python train.py --encoder_depths=[4, 4, 4] --label_smoothing=0.1 --decoder_layers=6 --decoder_qk_norm=false --decoder_prefix_bidirectional=false --optimizer="soap" --adamw_lr_other_params=0.00097
Rows from block 2 of the text decoder, named by matrix and row number. Rows with one number belong to one neuron. Each number is 200 + 30 x the weight over the matrix's rms, rounded and kept within 0 to 999. All counts start at 0.
# fc1: MLP up (decoder.blocks.2.mlp.fc1.weight, 768x192), inputs 0-95
# fc2: MLP down (decoder.blocks.2.mlp.fc2.weight, 192x768, transposed), outputs 0-95
fc1.600,212,227,225,167,224,238,169,221,195,190,213,150,220,180,172,238,256,222,182,189,266,215,201,242,111,186,205,194,171,213,207,153,204,184,218,198,233,181,192,216,176,225,223,179,239,205,214,220,223,199,268,197,196,202,244,243,231,222,218,192,172,182,206,184,180,197,196,165,187,203,206,222,206,196,226,206,276,211,189,262,199,187,209,217,148,152,184,273,212,212,200,219,218,194,208,219
fc1.601,253,235,202,185,169,166,175,243,209,187,183,244,218,242,233,198,224,266,174,183,159,153,215,195,219,203,191,228,214,174,173,190,195,161,218,173,164,165,188,219,205,229,208,177,174,190,217,213,215,190,198,181,216,252,201,198,177,187,189,254,161,182,235,187,208,158,178,224,195,231,193,163,112,218,203,219,172,193,239,213,200,211,188,169,208,192,209,197,226,256,163,219,240,213,216,221
fc1.602,184,247,199,190,222,198,168,181,232,201,248,185,184,253,244,222,215,180,178,228,210,205,235,239,147,228,191,211,255,227,148,173,203,206,256,240,211,227,258,171,249,141,197,207,176,211,252,227,137,215,180,242,214,195,203,200,207,240,193,177,142,190,228,164,205,197,205,208,224,247,217,243,205,207,203,222,189,200,202,207,165,234,206,210,178,233,176,238,181,167,172,176,228,163,217,160
fc1.603,247,210,222,206,187,256,157,178,196,191,212,188,240,196,160,174,283,191,151,227,226,219,185,238,182,204,179,191,183,168,210,197,217,153,205,219,213,216,267,242,204,184,233,173,213,199,194,188,195,180,257,126,175,187,167,223,230,241,195,237,241,211,166,202,224,182,169,132,229,165,189,188,222,217,275,124,229,202,220,255,182,234,180,236,271,171,210,166,196,248,208,202,152,237,193,167
fc1.604,228,213,230,216,194,223,260,219,126,215,211,198,241,246,237,176,199,141,185,226,173,158,224,190,159,197,145,239,195,167,243,183,190,224,218,183,247,168,214,216,188,170,231,203,233,187,192,210,181,181,188,191,195,201,205,164,172,233,234,228,223,183,176,141,202,264,280,184,181,240,204,226,224,223,149,176,207,167,245,184,218,187,172,192,187,194,226,218,193,164,204,237,221,265,198,183
fc1.605,214,176,197,232,216,226,223,242,236,254,234,201,238,185,169,172,172,184,190,193,161,248,157,290,145,179,183,217,241,193,198,188,250,221,146,233,215,218,229,187,169,218,208,225,213,208,198,225,210,200,210,143,168,188,258,197,175,181,235,199,227,205,228,257,185,199,260,213,168,205,202,162,215,251,217,226,182,257,206,219,247,208,148,165,188,188,303,174,179,191,199,220,239,178,200,183
fc1.606,244,176,277,225,183,213,226,231,169,241,203,199,197,189,249,205,205,194,171,232,170,215,260,198,248,224,185,274,253,239,225,214,243,167,196,184,194,205,187,204,232,233,204,192,232,188,212,226,215,156,204,230,170,212,173,223,180,256,231,268,225,225,233,238,238,201,197,239,204,191,178,176,174,191,168,193,230,202,239,176,216,175,204,194,167,166,193,226,211,245,206,202,230,216,168,207
fc1.607,201,230,218,185,170,171,219,180,240,278,206,147,162,242,160,147,213,239,201,190,191,182,218,178,202,218,235,235,143,201,231,202,248,175,207,175,222,206,131,224,181,171,198,245,182,219,202,227,227,166,190,136,201,192,171,207,173,205,161,223,175,163,161,168,211,205,232,184,137,194,221,189,275,160,125,217,165,174,197,188,224,198,198,207,178,172,206,151,238,206,177,220,203,177,199,207
fc1.608,157,250,217,252,174,203,168,196,214,223,198,165,244,245,199,230,264,174,227,167,167,240,239,224,171,226,200,186,205,244,243,225,190,218,195,214,285,161,210,222,236,199,176,165,210,174,195,216,204,200,209,191,187,246,208,145,189,178,170,159,182,203,215,223,197,194,247,229,178,154,169,224,184,176,219,170,196,240,196,213,159,217,233,197,216,231,177,221,154,234,197,165,207,218,181,169
fc1.609,178,192,186,205,184,202,240,178,217,196,136,241,158,251,143,187,219,177,256,206,203,176,208,165,211,162,259,178,217,218,223,227,195,177,202,197,206,178,195,202,220,242,194,177,186,235,198,197,238,249,174,273,126,233,258,188,222,162,189,208,229,187,214,210,197,187,267,186,200,198,235,243,240,178,181,193,220,174,213,232,218,187,237,197,162,183,178,201,220,184,214,209,200,189,185,213
fc1.610,245,185,203,231,163,166,176,180,149,238,220,228,219,207,226,191,201,227,228,243,248,187,218,155,208,218,188,246,208,179,234,192,235,185,200,174,252,192,202,228,239,241,211,213,166,251,134,213,242,241,211,195,212,227,155,124,177,247,228,229,186,221,164,203,176,212,202,205,209,234,188,220,256,229,201,159,203,241,216,213,230,174,255,150,221,219,196,198,239,252,250,199,142,169,223,198
fc1.611,206,255,196,221,217,203,189,278,188,245,224,197,159,145,223,182,252,271,192,186,209,155,192,198,233,236,157,241,170,188,162,203,193,200,244,208,226,192,242,223,184,233,180,180,230,195,178,200,190,235,242,230,126,171,210,189,212,188,180,219,198,236,190,224,206,277,211,197,221,254,161,191,225,300,239,166,251,203,215,161,201,204,201,170,202,183,203,176,244,193,228,239,211,214,248,200
fc1.612,223,211,231,213,169,184,236,188,171,214,210,189,262,221,193,173,163,241,203,204,217,205,221,187,242,185,186,182,184,222,191,192,116,226,242,227,195,138,176,170,184,181,179,238,190,232,230,196,214,212,185,217,206,175,179,202,225,233,217,232,164,167,236,184,205,157,217,217,218,232,224,206,193,238,234,214,192,162,228,203,252,205,172,174,148,185,256,194,183,140,238,197,241,226,243,201
fc1.613,249,189,196,227,203,165,186,206,160,249,200,212,248,241,230,209,199,259,136,198,203,236,182,201,162,198,251,220,166,184,237,193,174,208,222,218,233,179,157,101,180,275,205,223,223,201,247,229,198,179,209,204,162,113,173,140,263,208,239,230,225,197,220,209,211,254,255,210,200,285,187,159,233,218,209,192,252,205,196,225,182,209,198,269,259,264,193,188,281,183,209,215,237,164,198,211
fc1.614,177,254,179,181,230,186,227,195,240,197,154,149,230,228,146,202,142,178,232,263,176,227,251,245,236,255,203,194,249,231,197,216,232,271,189,161,258,221,227,128,171,195,147,251,174,194,170,215,191,195,183,140,200,168,171,158,205,182,169,239,196,209,156,218,144,143,175,228,212,211,184,210,181,261,239,199,197,219,188,195,221,160,219,197,228,114,232,205,213,210,242,212,179,241,176,207
fc1.615,184,211,188,207,137,213,156,175,154,221,185,224,163,172,188,161,204,211,200,195,193,241,231,202,183,253,136,194,167,179,210,278,219,182,167,204,152,188,212,160,169,178,198,237,168,244,283,185,188,116,178,224,183,202,230,178,214,217,182,169,203,235,200,239,200,170,213,216,190,188,220,243,162,256,161,178,210,207,166,232,232,193,178,209,192,205,156,188,253,216,193,163,178,179,186,244
fc1.616,242,185,205,172,235,189,185,242,231,236,216,219,210,188,198,199,173,206,195,221,199,233,263,169,176,208,224,167,185,188,160,258,166,212,195,195,230,252,151,225,185,249,173,254,193,215,207,253,183,199,194,228,204,233,230,227,214,222,226,149,181,187,233,165,191,182,231,225,217,162,236,196,173,209,219,231,227,204,202,197,235,190,235,189,171,220,216,182,232,164,249,206,196,201,197,210
fc1.617,252,216,237,226,230,265,165,212,208,210,169,219,282,192,265,216,274,148,215,229,228,169,160,163,214,214,242,249,230,145,199,222,275,219,257,236,188,226,215,263,268,209,222,168,218,195,250,204,208,237,197,253,237,224,239,163,220,212,219,211,196,210,188,249,275,200,174,245,233,192,197,207,191,228,234,173,220,208,151,248,286,267,205,216,224,191,228,246,167,214,188,254,274,235,273,155
fc1.618,229,175,174,232,204,201,237,213,211,198,152,182,154,208,194,169,172,245,240,154,162,163,247,190,215,196,195,265,181,234,186,246,243,212,235,240,238,255,262,170,190,163,212,180,233,245,155,250,194,244,213,184,150,190,236,190,208,240,195,231,197,180,174,199,202,227,186,193,204,188,151,176,181,192,210,220,224,181,207,205,209,199,242,154,187,221,212,199,131,195,215,213,190,192,254,197
fc1.619,222,167,194,196,192,186,184,196,237,206,214,243,182,223,206,225,182,263,203,209,205,248,232,229,217,183,214,181,175,208,189,214,210,168,209,217,191,219,183,153,238,183,172,227,212,196,191,178,194,191,182,202,186,203,192,198,170,216,184,232,192,214,192,213,187,184,255,166,171,206,125,212,160,213,191,213,216,119,187,159,184,209,208,208,198,151,197,170,167,203,217,223,230,187,141,208
fc1.620,199,193,236,244,201,238,210,164,207,159,189,281,230,213,182,194,225,249,230,194,182,155,207,160,188,156,197,127,255,234,216,203,202,194,224,160,191,188,198,150,221,228,212,216,157,182,194,249,190,171,184,224,236,221,245,210,190,229,171,189,264,238,201,175,177,188,226,231,191,234,224,183,167,186,165,164,123,226,195,160,215,196,178,149,186,226,158,173,212,221,207,246,229,190,211,192
fc1.621,199,216,189,225,213,222,242,206,216,196,169,199,225,210,176,167,237,190,185,214,204,165,258,177,236,192,190,157,197,192,179,230,227,268,253,199,168,252,226,212,245,170,190,235,220,146,165,139,183,243,175,202,178,218,182,178,220,187,205,223,120,185,197,199,202,207,140,184,208,193,199,202,183,230,207,192,166,188,219,126,174,220,228,194,147,195,249,175,179,192,168,179,151,219,226,171
fc1.622,163,269,212,185,189,191,121,155,219,229,243,235,204,207,141,189,204,232,216,227,201,252,218,210,208,220,212,137,213,172,187,216,186,218,221,144,192,193,203,242,169,193,189,178,209,245,207,240,225,201,225,225,205,187,188,236,149,216,255,222,215,268,260,209,139,176,208,169,202,192,140,252,193,265,186,180,192,185,211,204,249,221,223,209,209,186,160,233,212,168,195,208,182,204,215,176
fc1.623,203,201,189,198,193,230,207,237,227,230,229,175,232,223,216,200,225,174,237,175,172,212,162,171,189,231,193,182,185,215,228,196,210,189,235,201,269,225,186,244,217,191,207,241,170,214,199,191,229,180,178,175,189,203,214,247,182,210,243,189,242,237,174,227,263,225,218,177,207,257,192,228,206,198,144,216,222,193,190,225,223,213,208,217,200,217,165,215,205,195,243,199,189,226,231,205
fc1.624,276,224,195,218,200,276,193,190,184,232,239,203,240,205,183,208,172,206,168,228,185,198,219,210,202,238,198,177,260,163,214,167,163,202,191,209,234,179,218,176,161,183,137,241,135,197,169,237,215,235,153,197,215,240,235,207,190,218,224,179,174,190,179,202,185,196,224,152,187,234,136,241,169,238,217,213,174,195,208,215,168,228,273,207,205,214,235,153,188,168,211,238,152,193,162,217
fc1.625,212,221,124,257,225,181,216,211,226,208,228,187,211,201,231,191,241,145,189,177,169,206,221,194,212,188,192,197,187,207,169,178,216,182,276,196,205,193,185,178,189,180,244,148,183,227,232,190,199,195,199,244,239,144,221,155,239,222,215,213,233,250,230,205,205,181,235,163,181,220,232,254,217,193,215,254,206,196,227,264,189,245,222,152,182,197,200,190,163,191,230,199,222,116,195,177
fc1.626,204,179,197,215,210,255,196,174,228,215,183,194,186,197,209,209,213,180,170,163,215,176,233,126,170,259,186,220,182,225,187,222,171,202,232,235,271,237,224,197,243,241,192,172,178,215,169,221,235,204,213,225,199,218,177,186,183,199,172,232,173,177,193,205,184,212,186,165,151,160,212,161,204,244,209,181,209,198,194,147,164,175,235,252,199,168,219,223,194,164,190,217,189,209,212,216
fc1.627,203,249,181,197,253,209,211,180,257,185,235,196,213,191,184,153,155,164,159,213,219,211,246,189,185,244,191,158,193,257,195,196,180,171,220,225,196,213,188,203,152,206,211,210,239,258,229,191,256,268,187,241,226,196,289,174,227,161,219,237,234,182,212,229,208,233,176,209,192,233,246,181,242,244,158,209,148,224,202,204,259,211,203,207,222,219,182,210,166,203,245,185,210,216,199,232
fc1.628,211,195,223,186,254,193,248,198,210,181,229,203,178,173,228,175,168,195,199,238,198,164,208,217,196,123,195,203,220,225,223,153,154,200,161,244,181,173,194,183,232,206,169,255,228,212,189,176,130,195,254,225,198,256,201,138,225,214,209,197,178,205,172,179,200,228,237,199,158,247,208,243,173,186,195,264,231,218,193,204,195,293,212,197,215,214,244,181,246,179,167,243,188,193,180,210
fc1.629,246,174,200,186,219,219,250,263,221,216,212,206,193,162,184,218,192,202,211,178,229,176,265,214,230,203,212,181,209,220,262,176,220,189,179,188,213,192,173,283,203,254,163,233,166,256,169,192,238,194,209,214,191,163,201,212,190,187,174,168,194,189,293,221,189,218,235,158,221,198,219,209,230,221,207,200,199,187,191,253,183,203,159,198,179,248,209,251,226,214,204,176,218,268,230,200
fc1.630,203,219,192,208,248,213,204,215,177,242,245,163,212,217,178,256,255,211,214,224,163,202,238,191,172,185,182,206,237,201,158,201,213,164,246,210,194,237,230,133,226,234,210,225,168,200,241,226,247,204,219,251,214,166,251,200,277,203,240,254,172,223,206,207,255,227,260,216,243,234,255,216,222,209,182,224,182,235,215,210,208,198,156,221,218,257,188,189,210,184,250,169,233,183,177,238
fc1.631,204,226,153,188,204,194,241,160,281,191,240,184,229,174,208,216,173,192,228,248,204,201,216,253,166,169,242,224,227,158,154,212,196,251,175,194,249,241,259,178,189,213,232,179,195,179,129,222,184,263,174,208,232,204,153,203,246,216,152,212,234,207,178,140,245,244,226,236,197,232,213,197,243,173,191,192,193,153,214,254,199,226,206,199,235,235,170,217,197,201,198,207,189,218,188,230
fc1.632,219,151,174,266,174,199,247,237,223,190,143,214,195,256,263,188,205,214,205,180,239,163,212,179,193,231,179,216,186,203,256,157,201,282,160,167,202,230,174,205,167,197,191,275,209,220,252,250,174,233,243,219,207,199,209,171,167,248,201,183,159,257,230,211,146,184,238,198,173,221,187,254,218,185,194,192,232,227,245,248,198,195,229,233,199,220,190,184,136,204,206,246,190,232,210,196
fc1.633,164,246,233,173,211,187,179,198,209,221,241,221,175,230,158,205,242,237,170,195,228,259,258,205,207,239,223,175,246,191,211,214,175,150,309,219,240,238,198,242,240,225,178,173,192,174,198,199,220,228,272,209,192,258,199,209,196,248,165,248,214,222,221,171,268,190,221,147,199,204,205,203,167,205,215,212,165,205,190,166,274,189,204,197,274,210,188,204,212,184,229,166,167,211,192,190
fc1.634,228,250,155,195,240,143,179,174,225,162,214,196,171,182,223,199,168,227,190,251,173,183,205,216,254,206,215,190,194,174,187,246,229,170,214,207,188,250,163,192,240,216,273,134,172,188,267,260,268,204,227,138,174,249,228,217,227,196,162,179,193,214,240,197,199,215,225,184,178,215,250,210,156,251,203,244,158,190,245,268,266,156,228,211,211,197,141,168,184,200,209,231,207,242,187,201
fc1.635,231,212,192,183,167,184,192,195,178,232,180,222,234,160,172,216,173,177,262,206,183,179,211,160,213,248,169,172,207,250,165,196,210,175,142,100,213,182,190,254,248,210,211,186,241,234,162,216,189,240,169,216,166,208,267,209,200,227,169,175,244,228,168,229,202,191,199,185,207,176,178,214,167,165,231,255,189,148,178,180,214,232,242,211,200,209,262,252,154,193,203,216,234,241,243,263
fc2.600,173,180,238,236,199,237,210,194,204,136,209,214,228,212,195,188,195,239,171,213,198,228,159,175,202,215,226,199,265,193,165,241,167,185,200,197,217,219,202,180,267,183,169,246,114,232,263,206,210,166,155,278,220,233,168,211,156,245,141,269,124,198,146,172,188,212,207,254,240,177,232,246,174,166,216,217,170,178,154,131,205,200,187,210,227,193,193,219,259,180,177,247,206,202,230,180
fc2.601,222,176,210,239,181,222,178,196,207,232,176,221,209,189,199,196,206,237,210,192,188,190,162,186,209,160,206,206,150,215,159,171,157,175,228,241,238,186,164,138,266,204,216,237,199,209,228,192,168,217,147,194,212,207,173,264,150,163,158,218,266,221,156,227,218,181,221,170,180,187,183,211,253,214,206,186,180,191,232,196,239,157,215,224,195,179,196,206,154,203,222,169,189,190,207,170
fc2.602,189,177,225,211,221,246,179,200,194,172,252,219,282,228,202,225,230,235,180,217,211,213,175,258,217,208,205,125,244,213,127,163,211,142,197,221,189,239,174,212,241,151,210,178,218,228,211,216,197,208,202,182,166,178,220,211,193,237,166,163,195,187,209,158,235,186,112,161,176,167,206,202,256,205,223,218,214,226,203,198,171,153,243,159,163,204,172,182,229,212,192,171,111,189,226,219
fc2.603,185,228,170,196,164,210,182,187,265,107,203,180,235,220,222,225,163,183,187,157,239,242,194,197,248,226,215,221,214,212,226,182,154,203,206,239,199,185,171,243,215,188,202,192,224,206,181,226,166,224,234,178,182,173,179,195,170,239,199,268,199,217,218,243,194,143,249,216,219,234,194,229,215,226,173,227,179,193,137,228,163,165,162,170,235,177,161,234,204,66,231,159,189,209,200,250
fc2.604,205,245,176,168,202,203,233,237,234,163,188,202,165,193,208,176,213,142,207,197,216,259,221,156,193,206,219,183,221,217,225,224,249,178,176,205,152,168,178,234,217,180,185,209,188,218,180,208,230,219,155,226,233,218,188,204,194,149,230,91,202,191,170,193,177,177,220,198,185,178,257,195,219,176,165,243,168,210,160,258,164,229,227,169,224,227,199,165,214,213,182,161,246,216,161,190
fc2.605,173,198,252,202,211,205,236,219,234,217,156,149,198,178,217,177,186,188,183,157,251,166,262,200,184,223,254,196,179,196,214,143,182,201,242,221,192,212,172,258,211,224,191,214,231,196,183,249,190,239,222,230,211,194,183,198,214,241,247,210,203,194,217,217,185,156,218,199,261,235,136,165,190,218,208,217,210,183,221,163,196,244,187,249,180,188,158,187,208,205,306,158,251,158,220,219
fc2.606,173,232,228,160,219,155,199,245,193,168,200,166,230,185,157,236,171,160,228,242,170,194,184,195,234,183,179,209,192,254,237,220,232,213,184,233,219,141,209,157,168,236,170,234,195,245,180,217,243,212,186,175,143,174,208,179,210,222,195,180,202,216,250,194,216,207,248,203,192,191,202,221,183,143,211,194,153,250,209,196,174,232,147,236,197,136,163,139,145,196,171,222,194,225,172,199
fc2.607,174,184,190,226,246,218,187,164,209,165,141,207,178,244,226,183,226,200,231,170,162,224,189,161,229,246,213,204,174,172,247,218,203,186,179,157,164,196,194,194,82,174,150,202,217,229,175,173,233,184,242,215,241,222,244,205,163,163,202,189,206,197,203,253,249,138,202,173,161,231,209,207,212,222,223,225,108,198,202,236,147,223,241,187,203,233,164,166,211,221,221,254,160,208,221,157
fc2.608,216,201,216,208,233,199,227,195,205,218,205,197,226,214,210,242,186,249,169,162,183,225,189,190,197,213,239,200,211,185,145,177,186,168,177,221,174,228,232,229,180,242,207,225,235,207,201,151,183,145,182,206,182,216,180,212,125,226,193,204,220,260,241,176,193,257,166,197,246,163,148,248,194,229,219,160,209,165,170,178,222,185,207,202,225,173,116,164,234,200,204,213,206,208,185,206
fc2.609,173,203,215,186,274,145,200,205,176,237,200,183,204,188,232,206,242,166,177,203,224,224,211,152,215,130,220,168,222,209,220,155,185,209,277,181,213,281,191,212,198,158,230,200,162,216,195,220,180,202,206,198,259,163,190,201,200,193,199,189,217,202,147,183,210,218,178,146,192,262,192,151,199,178,196,197,169,204,214,164,181,230,199,209,178,202,202,182,158,238,187,138,163,179,226,223
fc2.610,261,196,176,243,203,242,144,192,218,193,224,198,213,167,202,202,201,186,172,196,248,132,189,182,199,150,195,226,193,197,170,203,187,169,213,172,133,155,146,236,164,203,222,247,230,177,170,151,237,174,166,193,199,209,170,217,238,256,236,172,266,174,182,156,184,174,191,197,182,222,240,258,147,222,187,258,210,233,222,176,174,267,197,238,121,208,245,143,215,178,193,158,200,123,164,236
fc2.611,250,176,154,201,142,207,238,181,208,242,192,255,254,214,170,239,185,164,230,221,164,172,137,194,214,222,189,236,163,239,212,206,196,217,174,199,205,213,172,193,210,196,180,232,201,190,261,151,192,241,211,227,133,197,232,205,211,217,257,206,241,218,237,195,197,200,258,189,200,192,182,157,171,207,175,207,223,221,213,234,201,166,204,220,173,197,280,192,255,194,231,202,212,243,167,264
fc2.612,195,175,141,204,249,169,249,162,196,203,212,212,254,187,170,193,218,173,232,161,186,240,202,210,163,205,209,152,174,251,188,240,212,200,255,251,186,139,193,244,245,262,218,187,210,185,184,231,232,229,229,223,254,210,198,226,233,230,169,212,175,266,209,262,125,170,186,187,214,213,177,183,222,223,211,170,232,197,183,181,172,220,199,185,138,235,188,254,156,188,178,209,187,186,200,226
fc2.613,211,228,171,172,172,177,202,221,158,126,190,182,174,172,190,226,171,182,210,169,199,146,185,252,204,163,177,127,191,253,154,247,162,173,202,165,218,194,191,184,186,220,136,249,232,205,197,230,203,248,196,180,242,209,219,171,211,136,237,210,209,199,165,231,182,180,198,177,242,198,186,207,176,193,213,266,212,189,173,182,215,162,238,230,191,243,184,201,215,231,215,157,179,198,191,183
fc2.614,208,207,256,202,233,163,216,183,242,166,209,209,177,220,253,170,224,243,259,204,188,189,225,206,217,173,191,199,181,209,213,183,223,218,231,197,221,229,212,196,141,165,161,246,176,139,224,192,241,165,196,211,194,188,215,178,187,196,166,183,242,170,237,173,275,205,219,217,214,195,151,196,225,224,194,214,190,210,179,235,188,199,176,228,186,235,257,150,214,197,191,192,212,172,272,174
fc2.615,205,184,194,217,189,146,223,206,198,213,180,160,217,181,188,196,190,212,235,208,200,245,210,213,216,221,220,235,230,246,245,224,201,175,176,209,211,245,188,237,173,209,228,203,144,216,205,232,232,211,216,259,248,221,211,195,153,180,194,150,190,240,173,169,189,178,155,212,209,164,196,204,209,249,228,179,229,173,198,232,181,208,155,166,243,181,142,202,260,256,197,160,212,209,230,182
fc2.616,256,212,153,154,178,202,199,200,237,165,209,212,219,190,172,219,203,222,214,183,232,198,163,216,220,184,211,197,197,210,230,187,223,147,157,170,210,194,164,203,240,179,217,200,198,154,203,198,224,251,232,184,156,196,180,216,144,183,221,226,231,213,176,216,213,145,203,239,201,243,224,213,209,181,169,168,171,175,219,188,201,274,199,218,279,175,219,210,232,176,186,228,206,139,199,198
fc2.617,103,159,253,189,213,209,181,226,164,198,211,111,275,190,226,211,207,214,218,228,173,163,188,212,199,213,247,263,209,164,130,219,159,183,142,210,113,191,168,218,156,171,201,207,228,155,207,212,216,198,180,182,213,175,116,125,236,227,171,198,240,199,234,211,192,195,135,187,217,171,135,174,182,165,244,181,200,234,193,171,262,160,191,257,193,169,188,194,173,202,185,253,197,167,199,147
fc2.618,196,251,246,215,230,235,182,152,142,256,178,234,182,206,226,241,176,156,137,219,158,192,208,264,162,193,175,147,202,229,190,211,203,224,208,202,195,198,202,184,226,231,221,219,174,196,169,197,176,200,233,214,182,229,225,179,235,203,205,194,186,167,188,235,245,181,215,180,198,171,169,234,164,192,189,220,174,224,180,223,190,236,199,261,204,225,192,184,276,190,184,249,223,186,183,198
fc2.619,170,223,213,192,215,170,169,203,180,218,210,164,213,163,221,131,232,215,167,178,211,260,200,169,225,187,217,190,214,232,186,211,185,201,251,201,230,162,169,209,179,179,176,254,150,208,194,211,145,191,193,234,189,210,185,221,250,220,225,173,175,192,259,182,171,212,145,178,207,177,214,212,262,154,249,201,230,233,171,247,196,184,256,218,190,221,192,206,215,203,153,251,215,172,200,172
fc2.620,148,200,223,240,253,244,175,202,169,219,211,215,207,251,253,228,195,168,202,250,170,201,157,168,228,202,199,193,161,182,192,177,237,219,159,201,177,241,204,205,162,169,197,180,199,232,180,183,221,217,206,245,168,210,199,197,269,161,193,149,199,215,215,220,231,188,221,157,211,231,159,251,235,178,208,200,235,226,133,191,196,201,135,225,176,180,224,186,150,140,175,227,178,222,234,189
fc2.621,213,226,163,224,191,192,141,183,177,206,201,175,224,238,225,154,275,209,158,182,196,180,139,177,165,155,209,197,197,234,202,226,148,197,166,209,157,257,123,191,190,180,141,158,201,209,165,193,159,191,205,185,191,176,239,206,205,161,155,183,229,221,174,204,219,146,204,162,204,250,164,216,221,197,201,199,188,191,215,195,165,230,182,204,202,212,187,189,174,176,236,223,194,203,194,194
fc2.622,198,189,243,138,141,204,156,191,272,185,219,169,253,172,195,228,213,176,213,206,243,156,211,184,152,199,194,183,202,187,249,185,190,213,191,243,164,226,239,272,178,181,226,216,238,186,169,190,200,137,256,179,221,230,217,202,219,198,196,202,219,198,234,218,253,205,215,163,227,247,183,188,187,230,189,183,215,191,184,201,163,208,213,218,194,139,220,163,179,213,158,214,161,222,170,233
fc2.623,203,248,145,207,201,254,254,193,225,182,213,235,191,220,194,193,262,229,189,211,158,203,204,124,193,187,223,224,188,192,180,155,208,167,160,156,173,188,191,235,256,202,180,182,203,164,209,203,203,217,186,202,226,203,206,213,220,245,189,200,192,235,199,148,236,234,219,222,149,198,205,207,251,169,137,160,191,193,165,226,190,160,282,216,188,178,250,182,196,205,222,237,241,185,227,233
fc2.624,237,123,167,154,241,175,208,206,165,210,243,166,211,176,219,226,211,185,175,181,229,186,140,227,133,193,146,229,144,214,188,203,190,218,224,191,171,239,213,186,212,237,209,231,211,246,235,210,227,185,182,215,195,217,227,190,245,143,188,194,178,171,227,206,217,231,198,179,202,230,222,254,218,217,149,183,184,260,176,150,223,229,188,220,211,170,180,179,151,192,248,185,161,241,197,195
fc2.625,245,166,224,160,167,202,255,271,160,223,214,245,192,248,176,217,195,263,203,155,205,200,225,205,214,205,230,189,250,198,200,204,172,239,178,189,216,223,183,131,249,208,235,129,179,172,183,227,155,180,185,215,205,214,173,195,181,193,164,255,170,228,207,236,190,171,205,124,231,233,209,204,185,225,189,249,258,186,173,214,220,226,215,191,172,186,226,197,130,216,194,201,174,234,221,183
fc2.626,185,210,203,150,155,277,215,181,152,191,232,156,264,187,187,238,223,185,214,199,201,215,197,219,257,167,182,209,178,196,174,201,216,191,207,147,219,162,200,190,176,226,201,226,194,228,240,205,184,195,196,213,175,190,201,201,221,186,175,258,189,213,149,139,191,150,151,223,233,187,195,203,190,174,246,214,178,194,214,244,194,182,200,173,183,175,215,202,155,266,258,201,213,156,281,206
fc2.627,251,212,205,222,189,190,199,254,256,207,160,222,245,177,246,239,154,225,162,196,255,221,246,124,168,212,223,177,167,235,174,173,218,189,149,178,225,159,173,202,214,198,182,267,156,203,196,212,172,144,257,213,220,158,164,236,218,250,230,212,178,206,198,176,170,203,203,212,198,205,213,231,204,287,233,167,143,189,188,229,166,171,197,198,218,175,250,166,152,170,227,205,205,185,194,219
fc2.628,174,225,201,225,186,195,222,212,203,220,162,243,187,134,233,238,202,215,226,149,173,169,198,157,212,180,194,156,183,186,215,171,186,193,200,222,180,156,179,225,194,209,264,218,169,184,211,203,239,230,160,253,218,191,209,244,223,181,204,262,194,182,183,189,197,180,250,151,219,190,205,172,207,158,224,173,167,148,189,192,169,150,174,150,158,135,231,216,226,242,228,250,218,223,152,197
fc2.629,203,244,211,202,168,197,166,179,263,208,198,182,224,170,212,191,208,217,191,222,200,223,226,152,211,229,183,213,247,222,193,178,212,203,193,254,149,188,125,175,146,178,246,206,213,235,142,180,191,192,237,192,159,167,221,177,187,145,204,161,206,159,192,259,178,174,167,199,169,188,170,192,169,174,201,249,176,207,206,145,236,242,254,221,179,187,200,216,213,247,197,211,174,190,197,180
fc2.630,186,204,253,274,164,199,181,148,157,208,195,189,259,240,199,122,186,192,252,163,177,199,217,218,168,241,216,179,232,242,163,237,196,203,194,190,228,207,169,174,185,193,167,164,202,220,185,272,205,160,214,152,177,141,219,221,241,207,215,229,244,228,207,222,201,237,184,213,173,212,173,229,272,222,112,192,219,166,221,182,220,256,222,193,163,186,194,122,254,158,220,210,188,214,148,199
fc2.631,164,110,254,220,215,226,196,240,196,278,147,201,176,177,194,210,188,212,210,189,182,216,192,225,228,161,197,228,200,177,226,202,173,208,201,229,197,187,200,170,187,185,246,157,258,192,189,208,226,222,182,221,200,180,192,179,206,210,188,175,249,196,191,161,188,197,195,199,250,212,193,181,236,214,174,199,199,213,189,224,164,235,171,192,173,148,196,177,215,182,214,245,218,183,169,118
fc2.632,159,187,180,200,156,204,191,154,236,193,181,176,170,247,170,201,185,233,200,188,180,196,203,182,206,250,151,154,216,226,166,204,181,198,165,222,174,193,194,177,236,238,229,223,212,196,195,259,218,182,244,235,211,184,238,173,266,212,173,250,174,203,133,224,215,177,188,169,200,213,180,239,198,136,178,246,188,145,187,177,226,189,256,204,202,160,168,147,223,209,230,169,150,236,154,147
fc2.633,201,225,181,230,186,254,195,226,214,182,184,206,257,231,245,211,175,206,177,202,215,252,198,223,209,141,214,198,214,232,190,267,253,194,211,214,174,231,208,256,192,209,189,195,189,172,173,215,199,192,248,213,231,227,185,216,246,201,209,222,235,188,187,191,212,206,141,190,252,177,213,163,182,197,169,187,208,173,220,219,139,198,212,234,176,199,211,204,171,241,229,174,247,176,229,227
fc2.634,193,197,226,234,162,165,207,220,173,209,193,221,184,224,188,242,216,148,221,180,199,177,220,192,182,197,188,190,238,245,223,209,185,231,167,187,190,242,167,231,203,206,178,250,176,262,173,214,250,257,146,139,257,235,252,211,157,230,202,192,208,158,139,222,181,168,182,238,214,209,176,229,194,200,234,297,176,244,201,169,144,206,183,217,142,172,233,203,192,177,205,222,230,211,207,219
fc2.635,213,225,230,225,231,245,193,212,200,230,228,219,193,209,238,246,226,212,225,196,154,204,203,204,129,193,143,154,197,145,165,209,214,207,172,196,165,168,202,138,177,246,227,199,202,185,198,176,162,191,204,199,239,258,175,180,165,163,188,192,207,230,242,192,157,208,256,244,207,243,215,203,225,194,165,200,207,211,247,187,150,200,189,188,180,194,215,136,210,235,210,227,190,204,209,107